{"depths": [3, 3, 3], "optimizer": "muon", "lr": 0.0024, "momentum": 0.95}
Rows from block 6 of a small image classifier, named by matrix and row number. Rows with one number belong to one neuron. Each number is 128 + 32 x the weight over its row's rms, rounded and kept within 0 to 255. All counts start at 0.
After each neuron's rows are labels from the 100 images, of 14848, where the neuron reaches its largest size: "colour at peak" is the nearest of a few named colours to the mean colour under the peak; "responds to" is what is common among them. Only what is clearly more common there than usual is listed. The data: telescope images of galaxies (Galaxy Zoo DECaLS). In brackets: how many of the 100.
# gate: MLP gate (model.blocks.6.mlp.gate.weight, 512x256), inputs 86-171
# fc1: MLP up (model.blocks.6.mlp.fc1.weight, 512x256), inputs 86-171
# fc2: MLP down (model.blocks.6.mlp.fc2.weight, 256x512, transposed), outputs 86-171

gate.105 [103 122 109 107 114 134 152 149 141 111 156 150 129 106  91 130 154 143 143  75 177 107 100 190 121 116 139 141 122 110  85 165 168  60 169 102 156  95 179 128 103 188 185 147 111 121 129 141  81 140 136 169  63 166 118 191 102 116 122 113 130 140 144 118 161 109  91 133  92 177 110  97  81 108 137 146 146  97 168 107 133 128 106 175 144  83]
fc1.105 [132 143  83 150  71 116 181 111 135 150  88 106 182 122 182 142  86 127 117 167 164 130  72  55 115 145 174  88 178 103 151  78 193 102 114 115 166 169 115 125 109 138 166 129 146 112 110 118  73 122 105 122 148 132 148 140 185  97 119 176  64 125 151 106  46 104 125 163 119 131  70 141 169 129 217 114 159  77 116 114  87 121 149  75 129 164]
fc2.105 [ 10 188  99 158 126 135 138 170 102 183 131 113 149 120  89  48 140 108 109 128 151 159  60 144 124 115  90 163  92 143 140 130 147 120 174 178 173 102 117 120 120 164 123 173  77 133 110 154 134 120 162 205 104 148 138 158 125 121 135 121 112 136 132  97 148 150 163 124  90 145  69 176 169 141  84 110 109 149 129 159 166 148 112 137 162 157]
colour at peak: grey (30)
responds to: shape: featured or disk (70); edge-on disk: yes (26)

gate.499 [121  90 158 167 155 166 164 144 146 141  44 146 151 111 175  93 152 123 103 131 132 192 155 163 141 174 186 101  97  98  70 163  99  79 131  80 139  80  61 153  87  99 123 143  74  72 171 113 172 144 130 158 108 196 154 126 164 133  47 104 156 119 112 165 139 131 114 139 135 127 100  81 128 126 105  70 176 163 157 215 154 157 172 162 152 127]
fc1.499 [ 79 126 133 143  99 118 155  61 165  92 132 114 150 127 115 145 135 109 135 132  84 118  95 124 124  83 117 129 146 114 160 161 187 121 127 109 135 114 144 184 128 132 118 171 148 156  84 129  97 140 185 123 101  92 106 177 139  89  71  67 120 123 137 137 135 105 137 143  97 137 116  80  69 181  95 145 100 132 155  58 130  93 109 125 192 111]
fc2.499 [186 110 111  60  99 124 118 141 134 145 136 163 106  79 173 123 114 123  84  87 181 183 109 134  82 161 114 110 149 143 116 157 145  93 157 153  85  81 135 132 114 107  97 150  68 116 110 132 132 126 126 114 135 161 138  65 160 151 105 171 138 158  93 122 140  79 127 166 204 146 119 125 175 127 110 161 112 134 167 126 131 110 169 121 141 180]
colour at peak: brown (64)
responds to: shape: featured or disk (74); edge-on disk: no (70); spiral arms: yes (54)

gate.294 [120 152 122 113 180  53 151 117 172  71 116 124 120 126 141 109 151 209 143 116 129  86 149 130 129 130 131 108 119  94  81 165 146 160 164  71 124  97 142 114 147 132 145 136 113 143 164 161  56  95 105  80 160 156 153  49 152  89 132 165 173 116 127 148  96 137 116 107 171 151  59  96 143  98 109  91  79  60 164 137 138  17 111 181 157 117]
fc1.294 [142 112 124 125 131 103 198 150  60 105 134 134 175 113  89 108 182 140 114 122 151 122 173 172 105  88  80 144 164 110 109  65 147 144  59 141 151 100 105 101 171 105  95  95 118 180 173 104 134  83  91  90 131 124 144 104  90 149 156 161 117 162 127 144 149 126 130  68 143  98 130 130 106 170  88 160 102  97 118 156 179  94 130 123 156 131]
fc2.294 [164  88 147  91 147 124 114 118 148 127 112 146  96 142 179 122 131 125 114 152 125 132 102  80 138 122 195 131 116 168 144 108 115 115 142 199 146 159 182  92 137  84  95 156 124 175 163 102 142 114 131 119 154  46 134 148 147 149 169 135 181 118  95  95  89 122 140 144  66 120 135 139 172 141 124 146 138 152 129  43 113  89 113  99 125 125]
colour at peak: brown (55)
responds to: shape: featured or disk (64); edge-on disk: no (54)

gate.290 [105 167  65  98 169  94 129 148 136 126 158  97 133 155 126 139 113 184  99 146 107 124 164 110 154 116 160 136  88 164 135  82 117 126 112 116 115 164 133 196 180  97 135 118 200 117 149  36 158  97 133 143  96 194 127 122 134 108 147 175 112  66 117 106  77 148 121  93 151 170 136 143  45 104 146  92  92 135 118  83 159 139 151 151  94 113]
fc1.290 [124 160  78 171 211 148 108 192 118 105 149 101 131 126 113 131  97 111 113 101 167 143 161 105 105 102 136 123 116 142 130 137  64 154 136  81 107 168 130 189 135 107  90 104 122 143 100 132 180 127 139 167  47 131 149 126 105 141 149 133 115 129 138 102 145 139 108 124 110 120 144 133  76 137 140  87  96 161  69 146 114 143  73 108 120  91]
fc2.290 [106 102 121 113 124 139  78 147 134  48 118 125 100 111  57 104 147 135 182 129  68  89 121 123  57 113 159 153 148 152 117  95 142 204  90 152 168  99  90  93  90 164 104 112  92 148 146 182 140 174  88  84  62 114 151 123 144 155 105 182 141  94 140 106  66 140 160 178 129 100  74 105 142 166 133 132  90 161 139 182 158 165 128 123 144  87]
colour at peak: brown (64)
responds to: shape: featured or disk (89); edge-on disk: no (83); spiral arms: yes (61)

gate.134 [115 125 152 163 128  82 140 144 156 140 124  96 166 117  78 159 143 144 106 134 111 164 143 140 124 150 151 119 147 142 127  74 166 112 115  93 150 132  99 152  85 226 131 138 107 111  87 137 188 175 120 156 107 196 153 194 151 158 162 137 148 144 138 141 106 120  97 141 141 104  86  77 175  93 132 168 162 156 135 163 116 149 102 137 151 147]
fc1.134 [114 139 151 101 122 146 171 114 112 161 128 110  65 137 112 119 140 135  92  99 143  64 135 188 100 123 108 144 131 111 142  69 192 190  95 116  95 181  92 153  35 195 137 100 100  93 137 214 162  85 105 177 135 152 138 157 209 115 121 160 135  92 202 109 127 128 164  88 146 116 103 110 121  88  86 111 124 110 149 155 157 119 121 129 164  92]
fc2.134 [134  88 111 169 107 180 117  57 101  85 150 137 109 133 137 130 146  92 181 100 119 151 160 132 106 151 148 105 171 155 126  96 103 181 114 136 130  97 119 138  73  72  60 113 113 115 116 148  68 163 168 126 159  99 146  90 129  85 139 159 115 122 128 124 196 136 167 209 162 166 150 150  87 132 117 103 187 158 120 142  29  85 110 113 120 102]
colour at peak: grey (57); brown (43)
responds to: roundness: in between (62)

gate.180 [121 130 125 177 124 136 105 124 166 114  94  91 165 154 108 122 151  99 103 139 205 148 168  75  68 197 162 144 183 109 103 190  99 104 130 133 176 170 137 109 153 128 137  99  87 145 157 102 137 113  93  94 103 132 128 170 117 133  99 103 137  99 138  86 135 104  98 121 138  69  89  84 146  78 135 135 107 152 128 142 103 109 151 135  83 106]
fc1.180 [161 149 133 174 105 170 106 117 143  83 159 193  82 144 143 134 150 155  94 164 163 149 154 111 116 122 156 147  91 140 168  98 130 135 112 155 137  70 111 216 103 111 179 147 156  83 194 195 130 112 155 175 124 134 149 165 120 109 169 128 142  77  49 122  92 121 199 138 132 138 121  89 144 129 124 161 131 119 112 147 122 116 159  96 132  31]
fc2.180 [ 76  41 117 130 125 176  96 152  85 130 108 126  80  87 186 116 130 111 115  37 106 186 163 150 182 108 166 133 132  90  58 130  99 146 112 154 139 153 134 123 159 129 159  79  65  88 150 173 179 148 164 114  94  70 132 234 173 141 124 122 122 161 146 127 122 123 152 137 160 121  61 121 160 156 198 196 199 142 105 118  62 109 111 165 117  93]
colour at peak: grey (40)
responds to: roundness: cigar-shaped (31); edge-on disk: yes (28)