Weights of a small image classifier: norm layernorm, depths [3, 3, 3].
Rows from block 6 of a small image classifier, named by matrix and row number. Rows with one number belong to one neuron. Each number is 500 + 25 x the weight over its row's rms, rounded and kept within 0 to 999. All counts start at 0. Numbers have three digits each.
After each neuron's rows are labels from the 100 images, of 14848, where the neuron reaches its largest size: "top examples" is what is common among them. Only what is clearly more common there than usual is listed. The data: telescope images of galaxies (Galaxy Zoo DECaLS).
# gate: MLP gate (model.blocks.6.mlp.gate.weight, 512x256), inputs 0-85
# fc1: MLP up (model.blocks.6.mlp.fc1.weight, 512x256), inputs 0-85
# fc2: MLP down (model.blocks.6.mlp.fc2.weight, 256x512, transposed), outputs 0-85

gate.185:495483535454505471507478497486465518488500500477537475500504513547534554524512506494506559504500489519471520496508513524491517518473548531495509533481508503477472456480538562472509492504534493495510472483524519462542504463469474507478464557501494493560508450
fc1.185:466500463512520508481515481467505495490539479518522506520511534470483516465498510474506503498489491504467516532529521492535498507512542455488514502549501497488530487484470480502489515561476496490506474502489485543456501537502533502497528483508487490546485528
fc2.185:493475531486508500502556504548479553491491494463474481439508520490461496512454453494506513488544500513522499477511530513470488495464480549495499462514457495499479549512487532477542483450524461483465518482534488482505471521518480482511535490507477451509496511
top examples: shape: featured or disk; edge-on disk: no; spiral arms: yes

gate.264:485526490513519518551490491490499543572542481491519470508544530546518475476466498512515489509525488523480540506497509490510474458519479470490471484525437508465524468508507470528478510506525499492487464476491499494487494469513502479522482529505491479467487495
fc1.264:501513506471504504475551526532463544464483505455490457476514479516542477487515505498516502534487488474475478474513536567547470514475515522504500515491489485467487503466545504511524504420494482526476470504499497548488527472504520450543526478525489457493518472
fc2.264:456539490495458485498448467537522500548467509552483514535476470503488501517497510489469507453489503506546515473536566508532494513462528495483545488520495519516572542478474516504489524469497481481446528502482510458493474488518520467536530503518536502483517549
top examples: edge-on disk: yes

gate.53:483528468488514466497458496514522507471479491531487506516521476488484542475479537504513514489522485523527457539509501491500510507506530471537510500480515480488472522506481492505511487482493496514517484518527504525490477509520541519491495471507484502474513465
fc1.53:492493524482520466509473473533527539482522502507514539466524475533494496479470507504523510479498534491449499527497473531501477469538473474509477514517507508457489483501449515497491498499524492493515509484529499552490499498518464511469503505502483498498539482
fc2.53:512470529526470469497505504486485469480520541543501541488470476483486466509500541524532460482516496529506457507521509515458498504471562491491512474486457526473537541525524534452497521509506493526489521461510516479477466460482494553496512463509517453537479549
top examples: edge-on disk: yes; roundness: cigar-shaped

gate.40:471556481467519449521492533482522520451507481499535529520519517458562511493490495496521518536498520459544527534515519504491492514498501489481509532475477489455479549463470533468507497517513499463495513493475532512513480552489507521494464486513506518482523529
fc1.40:482512523465509479523483495532537514496516491484460507438455518524527512521493517509507496455472497515457532492509501503532457482531510534511504559541478514539491499454509490469498491483505503538468507489474470494561490494501483507467513515433531541497500481
fc2.40:480505473494466516488468474493513502477470500536494510525479512487525499523486490506488546501542508529499492539518535479457519500512527440499517514490504489531502492541452471495483531472465458525524496577503469527454480530467517500499499530533520498513487492
top examples: roundness: cigar-shaped

gate.447:492505492472495465537501468478507519486483482499494476483538465527513527522490488512516539529543518516464455480528531490478472519502491477464557573509502501481477488510545471476505482469506510458517531515442468523488482479485515503464485458507523471500532555
fc1.447:475490474499517462465516495485507498506476495494500538483477531484529503518461521498483442502509472510489484505520480487478456493530492511495486458500485510543529449497507504515506505505496528548508449550517482517498538522519486511513505481523432511507433518
fc2.447:482489528479461514482453518490477476528479469481499507475489491510482498520460532537475565496490509430522489481499475504490507524526457508471487487513505462491491497492520474528493503503527487521516494517455506459495493509503537556462470481476538526511531440
top examples: edge-on disk: yes

gate.483:485472485559513533527491543477502463498505524498522507512512473486481466521490524528484520492492546479508490484498490492470487490497476517548527485499479554521486528483484491480506508501461491489479508498506511550524495516512499501538530470549528501491470512
fc1.483:468517489510490538492489500491491515538486517468472516454519496505464525487522500523529472501498494492496516504500496540529544551539544492546462494527483479459473515491463528479520475506511506494532505489526564475495527491519503491497537532488492512491506528
fc2.483:511531463441506506491487495483500502475496542498538529491506460494497514498530493496472496557469501478523490551471510447498505499508531500492503495539520475500518480464505486489488486486529509487482503484489513437528507534474501552524521521523504509493520458
top examples: shape: featured or disk; edge-on disk: yes

gate.77:504489501501503498488491472543456491525512483458485479536517485458512521471511495488536492481462488517484546505508448516497528498475535507550503462502537473479516468483540508490488528518514502477478519514451477442497502464471473481528496482534472514521485527
fc1.77:498522497469496551463507516482495506487502507504480538499549510488527484542513432504556484496467486489509491506483505460516519518525472508488474516487486504542540558463543475524532456466516549478521529504455487513503537525485472502467514477456520540514485538
fc2.77:462542519439530539476506503479497442494487520490504525485534473524516509517504504484473493485469524554493515511534495529482487525493468520536533506543473508506496494520527507481540522484537511521534512507511475513456481490500522524482498505482485529501535518
top examples: shape: featured or disk; edge-on disk: no; spiral arms: yes

gate.158:481482545503540484490489517497453520475495536470505517497497479552494522525477453515516495488543466505546515483510501472483495501520500528482517532528508525500522451498517466497487483487538507510535476487497518497479517473478524522554487516526472532503513472
fc1.158:472483527523570496484481525487446521532481486537486507498514545507452525527501452519484508482482471459486531471483471520474480504513497496513486518490504513530516486486496501486514501510547475473459498510480491465496500496479504515490516502481514510519504427
fc2.158:503491452514496486470494476476482479504514499519452507525519555476489486483534474529520490492497488459550558519466502463490468474456500459514519513513542505514501467497492477527511513517527476534506477510455470472478491493539470517514484512554539490531508479
top examples: shape: featured or disk; edge-on disk: no; spiral arms: yes

gate.442:518531521471508510439506553455514455486487481501471499501461481540536516517482489487514489477466454530496486481474488483499529526502498465526519490504478550458489513520477485491504516529482570491515519498478468484497496493504489496461430529497500486469535513
fc1.442:515496511481511501562474471519476496504532502478493444481512516484497437535512523484525485533450493480505460471556482503491535477531458503560506510510525486468491531498480433487494481488556465510492460532450457454516475504520528479499490533489494508500492494
fc2.442:489453525521515462467521533511501538442549505518506516482454492507506492488503507529488562416511522509517478501505478544562450502483488524487499450512521499519519508523539506533559483442511511485488513503483471498491509538495471476570482535492506498494481502
top examples: edge-on disk: no; spiral arms: yes

gate.257:526489533477474550510467499492481498495501476539509509526492495518508512518453496476538522466501504534508464523484502496477500518527448527532466505466507482511437489489459524477516491531475480492488491533523484493510476523461465504517461487506481468508505452
fc1.257:549472565493487481507507493498508515515495478487485462471504531551439463437498485518500480478550514465514478491476490458542496491514512532465464503505452521495459517444495475504491492472494510513509490483480476507520487511515501481514490525501536472526470490
fc2.257:481552522518532497492472495476461443516509534502496476517514510494499495495487521505503499477524518501463464471460541553498494514477513498515491548541490517518515524504510442488513464527464526533553466434516519461492488545548511513532514537480481495531527513
top examples: roundness: in between

gate.337:477568495481490540541474521494473461492514484502533505505472490479493478471549549516461535473477507483530548517494525500503488469513466492480505458526500475470499448458512503486498485507480506518478486492521515491504483545511494477494508501566522524453494454
fc1.337:520430507519556495507487534530503482491518533515460546483497497457496519553509562488517480442489506508501466482481506456516552481488516464489527516544510500470516556438499521490518482509517510490502488500512510500465518513517520503538467495525512528464483550
fc2.337:478550530525529496459461490482510516478463511514494518491509547477512539494526534489485524514532490483481510485523492496534487502517516568531534486504479465487463507538478465496530461504514514532509498519505489496525483504491465534510485459466508472479520513
top examples: edge-on disk: yes; roundness: cigar-shaped

gate.438:463537496504528506551484537489500487507470527482483513508524528506516480468523475529537496462559533472511508499451534497490482480498504448488516513494507488481494515493510498529474528507487518499501487526486505518510495519464507480493492538510537499524512430
fc1.438:524484484508509526464509451499515516469514508513509484547449502512483497480510551496448491496471506548503515517526526490515526486511496515468448480469507499509552489532488469477506523491468471495478506534464483523524471470506508546537510507463432501511495508
fc2.438:511502513481460503459478523513505504538503514521537526459502531489460513510474474494453509525519534492501497491509481521510471509505489465489504483480502503518548508494458478482503459479510501492488489494491524538442498531525492519476516516474503507447512485
top examples: roundness: in between

gate.243:515486536476474528500481534468438526510529497526476552500490481478522519514470528488483513516471451477491515489493512507492478525510487495508505500507482512519470538505468515509493479452461532483520495498468557487530488516471493443532492502515455497470450498
fc1.243:487482526508475446504548494462541491480512553523513482520509498472503491508527491483459489445514479518497466487480524514511499482464512464507481534492518515473430535531521525495509470502484501494493469553503464482474492496518517508525485527508507517501494488
fc2.243:467525458506500514476494523472467506451454506538533513496504475501508417487461531494461528504501471509515479494514480506480461482518494521541516456530487516520490520521488471502501519537508490509531482524525480514426531499464501510446500514485541507539464530
top examples: edge-on disk: yes

gate.402:493472532483494486527528498497514499518553491477517484544513491511547532492513515498496483492493448512481504493502483476517506527520479497511510498550512496417501521491440492500494462489496514491451490558467506516495530465537494545488477486486533454499492550
fc1.402:521487503475522508484520501536492476535525525518517488526541491526503494475520496483513497480501490514513520485486491504519542493488553508527508493475527508492503536505507484539525499465470529482458525506504468437494494495486494499564515503449542465510495538
fc2.402:500542528451540483499501504473460479509534513510493476538494511486533471480488463533509498477498491501511494536495542480494498504508488546502504501514541455513473497532545565466484473478518524529506480508518477508505507517483476529473543490527537502518470486
top examples: shape: featured or disk; edge-on disk: no; bar: no

gate.17:523517508456520538475533536480483492508515550529542472482512515471479479511511484532485492532523566511487466516541512521473497506469468471497522528546527493538480485467501495447449478527520471470481488520491491500470476494510486468482526466511498499517534507
fc1.17:483503480489525467464519470517482441478494499545514538500559528511512419472491502474533485565480514522474489519477491474503541519454487502541523479486497505484503492485461550521492478527485539465525492541504486515510485527503510523508479474480499483505528518
fc2.17:488476566477464525500512489510541497579493511519470490506477495489477498493494461507509475540543509522531514484488488467479503508495505510501536502507495457537528534512532484460484487488506486478503484482527461465489457501503503478536501502510515505528500489
top examples: roundness: cigar-shaped

gate.51:451487497514476480494415537468506499476463465460490548536494470502489514449530479520484494511495492514528472469429505513478497508463516510493540516518485529529504476499492487483495471511494509473498512476504518484526557492493476479527479528538458454539500521
fc1.51:465479508512492527513491518519514482443494499517533509516533521526543486468477487447479507486534502569489481495526499496482508494436496450496492488515487487505535493496485510501555516491504516528517494478500529514502485516457466510491467516462487476511506479
fc2.51:529468479496521525525517490504530528514480517482485475529529531512501466483480509503469485470481476521496476536524491539489492506470504502498509478508536521472531549506502450464486463459528502503489496525489498508520476491520506486530457450517486528489496508
top examples: shape: featured or disk; spiral arms: yes

gate.80:483520492521502506510472505506497475481507492530508443535537471507529498512499512469508505500532503470462540517496504497465544504491481549523509502475511522507539535510463501539476482482501535473503480512468462495540494514500556522522491481501523477514521486
fc1.80:494481493500499489498487463521529505539482495522487503467493525515541498528495504476494553525471427535546501477497500515519472481503487476463515527500521454511503487512539487483508532494490482476522532468507507483533544450478512496485487485457511500520505520
fc2.80:538504494475494505463518514518462494464462528504489475525453547473505528487479481541553510493503454504544505471507479497462519523482520488512467487518474476465537512513511522462494455518529491469484499485569495509501518559479503522517522463521469532473454494
top examples: edge-on disk: yes

gate.138:482451508540486482511469542476498465483544493495489501518507578554510482514509539508516485514514506502500492511511450476482481532495484504523519485495480539510501507532500473487483488512519464478492455478544499467498501536506480449497547511511478542506496535
fc1.138:505515495510511487506463567460518483463478518516488544486522508480516534522474513493517480490486438507494505538486530504493508512467504481524480503506514543487544469519476505489494497509495491461511477538492498484493518496491515505526535466506534513515494520
fc2.138:484475535558486542494503516540497534494459476543468527503506536507518485517501517470521495534533481531522473502489522497488523527511501474497507507521518441494494497499483486493466521536519474470527491472447509559475509489512456518515459538440492488481461491
top examples: edge-on disk: yes; roundness: cigar-shaped

gate.432:472442491475492490536504528498510501529525483481475539498494516494501510502493495498502504488510493508461475492520479546471514513563525529489475462494493491496518544477457504508487535455544505463488500487494487476516481507549528495458497516506505469508437415
fc1.432:539527550466478525511496514509508467520476453472507502533540511490500493495528563540499512481480512440519512474466500491535533528475496486492531489484477493533508512527485484486440503486446523420478465514495546472467517514497554507507524506500507440489546482
fc2.432:456497467511527544473457479537471492491474493544520530467531500497507469501484435524471446517487519524467534521516501508488476464486488486521496548445494479494486477518477472534514471473462518544509473504517493464506483534498504470516514483483511507485483514
top examples: roundness: cigar-shaped

gate.301:496496489547510506512489497498464519496542491473512534460477535508480492480548549536491473523491506463486543468481514459509490470471495488505503480443469482487492545471476497492481485441485513497541474477507524513542461506492493478569521516529463483490473519
fc1.301:448531514499422522486485457527468525488445485483499498513497522445502486547558486508487532502507480507499537486488576568482442505522472503509478500528476501468494543521505504540488466506477461469504501492502503482486500505508538536481537533498492523507476519
fc2.301:522479520473502452460516482497499498516495500496485534528504500526525531478495548504453491489491508518444539530548503492503502521534485505483485510523533505509499443514503508475515491506504497512476474501503495491531437462516517514488477535478448499520501447
top examples: shape: featured or disk; edge-on disk: no; spiral arms: yes

gate.113:522481556499522493512480479501494482451498497485500499507475520474511494521503474514471530509463513523547530516553502477512484516486432553504510549509537498532493478529500500461467463480458494486526538473509511502471491498493463496456444507511492462501491477
fc1.113:494504505516555531488458487462463518476475489460473533502508497475483496503517521499505502506464512541537486549542538458459507550459474491469487527493523509514499511527500500457453439485496536458481503501552510531545466511516464456493495553506532510530502530
fc2.113:518493489512473508518500493506469452490490513491543481504503489527493529477453499487469493480510459493466474493478548528462500487515515478484480503491481527502487496457479501514484499509530476499518514500486499441504458499438524546522491503515498501529516489
top examples: roundness: in between

gate.201:485500503510473510523520499466502485477479523541483500505497520547525500492481473487474483486509498479457494489491448480484494510520498468545474517521491483542467558513499507486503483434536505499498510501481518499517467478488496505513498513491475516530469566
fc1.201:536454542510567535508550471533549498520481491475514502534506464474525496514506496476493508479514483483522516535470520473464489508480466513520473494490450504494527471511492477555508525489445519458506516473552524520491541504523533461522510498454513457497494507
fc2.201:456478494513538528489507491450467510461503504484541539491527468513504487539519493449502512509494495509521503483495512503466529506539532520496477466447508502519516478479544493492513484492505494551487489497507490506516518525500522510541498515473495496498520529
top examples: shape: featured or disk; edge-on disk: no; spiral arms: yes

gate.471:458534507508524529520483495516542503526481506462547510480475504501502502539520467489493521502482478504494519525546456538459483470471492522488495503528479501519518519496515470549492482471478455494482539486425478462539469497474534535485512521492477459522469483
fc1.471:515506521487524476515495501507497510497505501533506513471529494551491536537509503523523474465514559458498528528501531478448475516526499473519530512506454487492528478538511492493498507507476458521485490503529522500508502503492489522520523504481496528478468512
fc2.471:498435513511530471441466502464491458512528516487518490526497454530485519494514514539492499490518504494485469497517480485476515491485447512498525518505465513491478462479506527492521457503520513482547518519480496539488488522544520463452505497483491460542489512
top examples: edge-on disk: yes

gate.300:471508501529504447540516516483521510465519466497506504489454489490483467460489532462472495517446526496490527517473552520484512537470520527520559493529505461507498549529477459484487539544514484480525501497501480493489528474507456508491522483491513537490503493
fc1.300:491480485530527496486525529528470435512475453514485572542504516509506522456459503448483489485483495493486510499456501504465559471521533468469493506530516496478482545524493533513484522477486500480505493503487473525513485490505545495488515510483487511495534511
fc2.300:468488502503488496496530458535541497497501494481532547486519508472527486524462501483491506467507513467544500495515492548503497522518493521490510486508518541478481524483508506447487475507530510466513498520485529496493502470489513466541502464539545487510539539
top examples: edge-on disk: yes

gate.171:505527468546522561498526527493570472531492513508528497532485503521509495476493507533523478524503481494535541495537486512526473490478554494524521467490477462492509476503491484447535515477466490501517507511484494512534441518447427470515547492499507508489456512
fc1.171:509531520478463513509512518476493504475529474505479489510532442542513473500498486491507463553535497522534514511487471508551532490484488513491511503502478476503466489513515473498504514460457516497505525494470504475505545543469498478511525506482509515501471460
fc2.171:531546531489506496494547511497515450509525504524469456543469506531510497459473490503511502493516522495500515479531464522517508480499494496469497528511505518543520482490530465507513512506506488553503483492463473492526535506511494475472495508520458529487463444
top examples: edge-on disk: yes

gate.493:443519498461567456480480491478469523485531470515477511494521542509464508509515461486545480512474505489484498516535505518495521493482475507510486547475493504505504496477488498527513516479485471488560464512457484490504476475510533547534508498513497519471466515
fc1.493:488495543456465463477508493478469535520563484498492525479532519543483455478516472495481541527496477486525487552537486490520490513472509484486505497480489493530459535504473470504475495522474529527485525493487515519487477518508476516497526493483471469507503532
fc2.493:485489513512549493522514525519520488564493513520542520499520544513452509520511514553496469489485485524534413475498494493474533508498499519501528494505482471467489499521489492451537537518511496522489533493528473548522533512509475492520503462539522505463498500
top examples: edge-on disk: yes

gate.332:482473544492540524509517504498501490500492464497487440499518452520448494480515477482496511483515484510497522555492515450494500520541520471464441511533508552500480464503490442506502496464527493449538490529484500455485515485483474472521478466477494499519495467
fc1.332:473508547500460487503574509518531500506496478506486494473459513516535479494500466495497511520459515470483508504502481520502538510538544450444488525486501473462488473486524519505529499525481469536516503466472489471492479502513525507472480538533511497461518497
fc2.332:479493441472497514413494522516503511476491469506521519489479478561520410517529497491516460549501513478504511506511479546501495530500487545459487541462507490532527507526497496490530519555516495498512551480516489482473534467502505517467493495533508545478454513
top examples: roundness: in between

gate.417:477495511516521496513477466506495525484517498489497518476510507429490498486552478526518527498499546466483498518500462495498486509517506529510499441441490492494531486453467512529476468492514496464524523524520516508483516503508504506541484511542477491493551545
fc1.417:449546501462501472513517497492512500509511504540464502520509484512485517484511515474482564504524504518490487490491511454483493503488489482518540495515515511468500472459493477545505484485512476464524506484466506476473500518486514571525555511513500508502599507
fc2.417:506470524486482518518534527528484482504496482526477451467503475513494443518519488492485504525527507516517535488516489458506472471564466511524493488507526535483461481479494490491468511525464487492448475452523492454504522444498488516527519491508485530452524483
top examples: roundness: cigar-shaped; edge-on disk: yes

gate.224:446527519481472482558463483532558483507493462483553480538480558490491521497486532454483458528512460459491498479520492486463502506498515504512517510511500479496536477496499501500482516430513507487521538502489508499519507494544527487493467506488503480476527499
fc1.224:504502475461462452526481531499521525521482484470517508490545492484471529533479490508505503527464488492497509461505489535521474498496520554504523479473481464519486511441503509543501481504493512532525471511483516528529529520485502483484507441498512482512544499
fc2.224:486496488474529535532541488481450510516514509520501522519490482542469519503495481525510497522501523526511446510473466506518463504522497498519501471493531503484486505488502542453544506535488547469548499480454484503489475500467531557484497497521489529551512514
top examples: shape: featured or disk

gate.307:498470489533520525513492494526469492514479530477534479478453495471544476527476467470492542489491521536492489542453512497499532546533491495495528518512488473507442529531481507546522519479501515432478515487472520494531486521491534490465491464460488525511546487
fc1.307:485474501507512502509510491506502499513476505482434558516508493465505492476457483492484528523543478544474465510483513513493494526574498502501505499474487510462469541499520512461460522531509498505501534471493485487480498506496499510523536476479486529505564478
fc2.307:479500479543528520469491510513496501511486511526523462512558512520524444489490454475524503501515479507555507502502486507539436478462503474496491448559517521463458499476501512506508466502520511532510449516505520552526501494521515495458509495504511505483509458
top examples: shape: featured or disk; edge-on disk: no

gate.10:488490499529451484491490499533447483446509512466526510491470546547489488527492512481494502526508469481487558496531490509509503502561530490467511534533472534537531492466528499498484501493525464448474539507451521503532493502470491513491481513512510491528484553
fc1.10:495462480500511505529473503524483504468534517484502537537532518525480472511506520498491503533496515563498565508515508508511493494523488509515478551541488489524519496469487501487515501487487467457491550501473487520499517478469486476484487547465538470469480482
fc2.10:512520528531512535566529518483508493531546480489494472530515528483480497483474465501493497462484481474521443517458531519521479502537476488458510485553518544503495540501490519505499541522516488455485509518518515492450505501523520487498490500524457487484535493
top examples: shape: featured or disk; edge-on disk: yes

gate.232:487488500493450475485541482463560521515532489444500546500532503486502507514533456525500481525539482492526529552550501469507484486510535474482548442463526475532489449479509538468479512552483491461440480485518471481526538494442534513497482499510511468523509522
fc1.232:507452490536459518511512510497525530478510473489470463492484483465518520492450561490558519515535481496494506490518505490513492517500519484514458484529519496509510495520477490470496471496513533511450517495468483476541476526485468485509491517481504504520512463
fc2.232:457494472463488519470486461479522459484513498550532529503545507489449487556530478470499551506473477524517461522535507488518502487496520487516501532452498424499474529516507483525490496519486513500532480469485556521487539488506504500494473495523552465472537471
top examples: edge-on disk: no; bar: no

gate.418:510529504454492464513521469491522537469508467475513510521462504497531534493487517443523487485449515498512500421504522467502507508507502459463494489527510476526512479459514486496523513460495445492494488533497448492504507481488515535505533540513484477510489510
fc1.418:521525484502508514481497441513483513490499511493486472524500517476508513450541552493532476473494516526478522469487493478519531511496521530470511488515495460462499507476541510483503492532475481464525513474473482526492534530506564537490528478514497538500492531
fc2.418:530503502482515483553512502504463496471518496480532434511489474496451497475523516503480491535499540514480490484482468467469516528512509480520490493489477439458486513511496501483470532500493486534523487499504511526493498507483508532499490515478496448525467497
top examples: shape: featured or disk; edge-on disk: no; spiral arms: yes

gate.354:519525524491513447516490508459505517565551537524505511435502558516534502500438551487483509501507517483528488508513511484500513487467508494510518532511522498463481506535508516528492513439505539489483538488461475469491500466513498438517485461456518523492511473
fc1.354:516483482448509534504498471506505483506483485481465490518504525489420469498494459523498523497487452485480521487482518511492521557510562462499499532493488464491536507480482504507500503533492502495462473485509466498515501453522515552504509513475541523487502497
fc2.354:507512483519468448524463438486458504530520560463503481506489513507484529505523531510501516470554501513518498521489548430500473534498499511498498489483488471520482501523495477501470459467506498482512496486520465526492523467445527446489542464502465501473517495
top examples: roundness: in between

gate.455:496527498518481499492505541521491517497488485530460481473486493506536485505499503503503488547488504460555509496468560513523481473518499501539499518488459489522489461471494519486508476519511484456508454482464478508495520483475464491478518496530520456524483458
fc1.455:471525505472555507542475508488517537572497507544509468521553505492515532451511504482471530532497517519489546468501488498496497494498484450478502465498475476515506515507466459507483502532509514523471502508484559546537506502528470497536489489528524487514494451
fc2.455:498491486502537536509487503482490543482511479496507514478455483488461534480521486470477536480491550503475551511486517502487472521467467490501524511427516495505484447479536485506522491510508545500504472477460491508479475465586484543526521493524516512509527496
top examples: edge-on disk: yes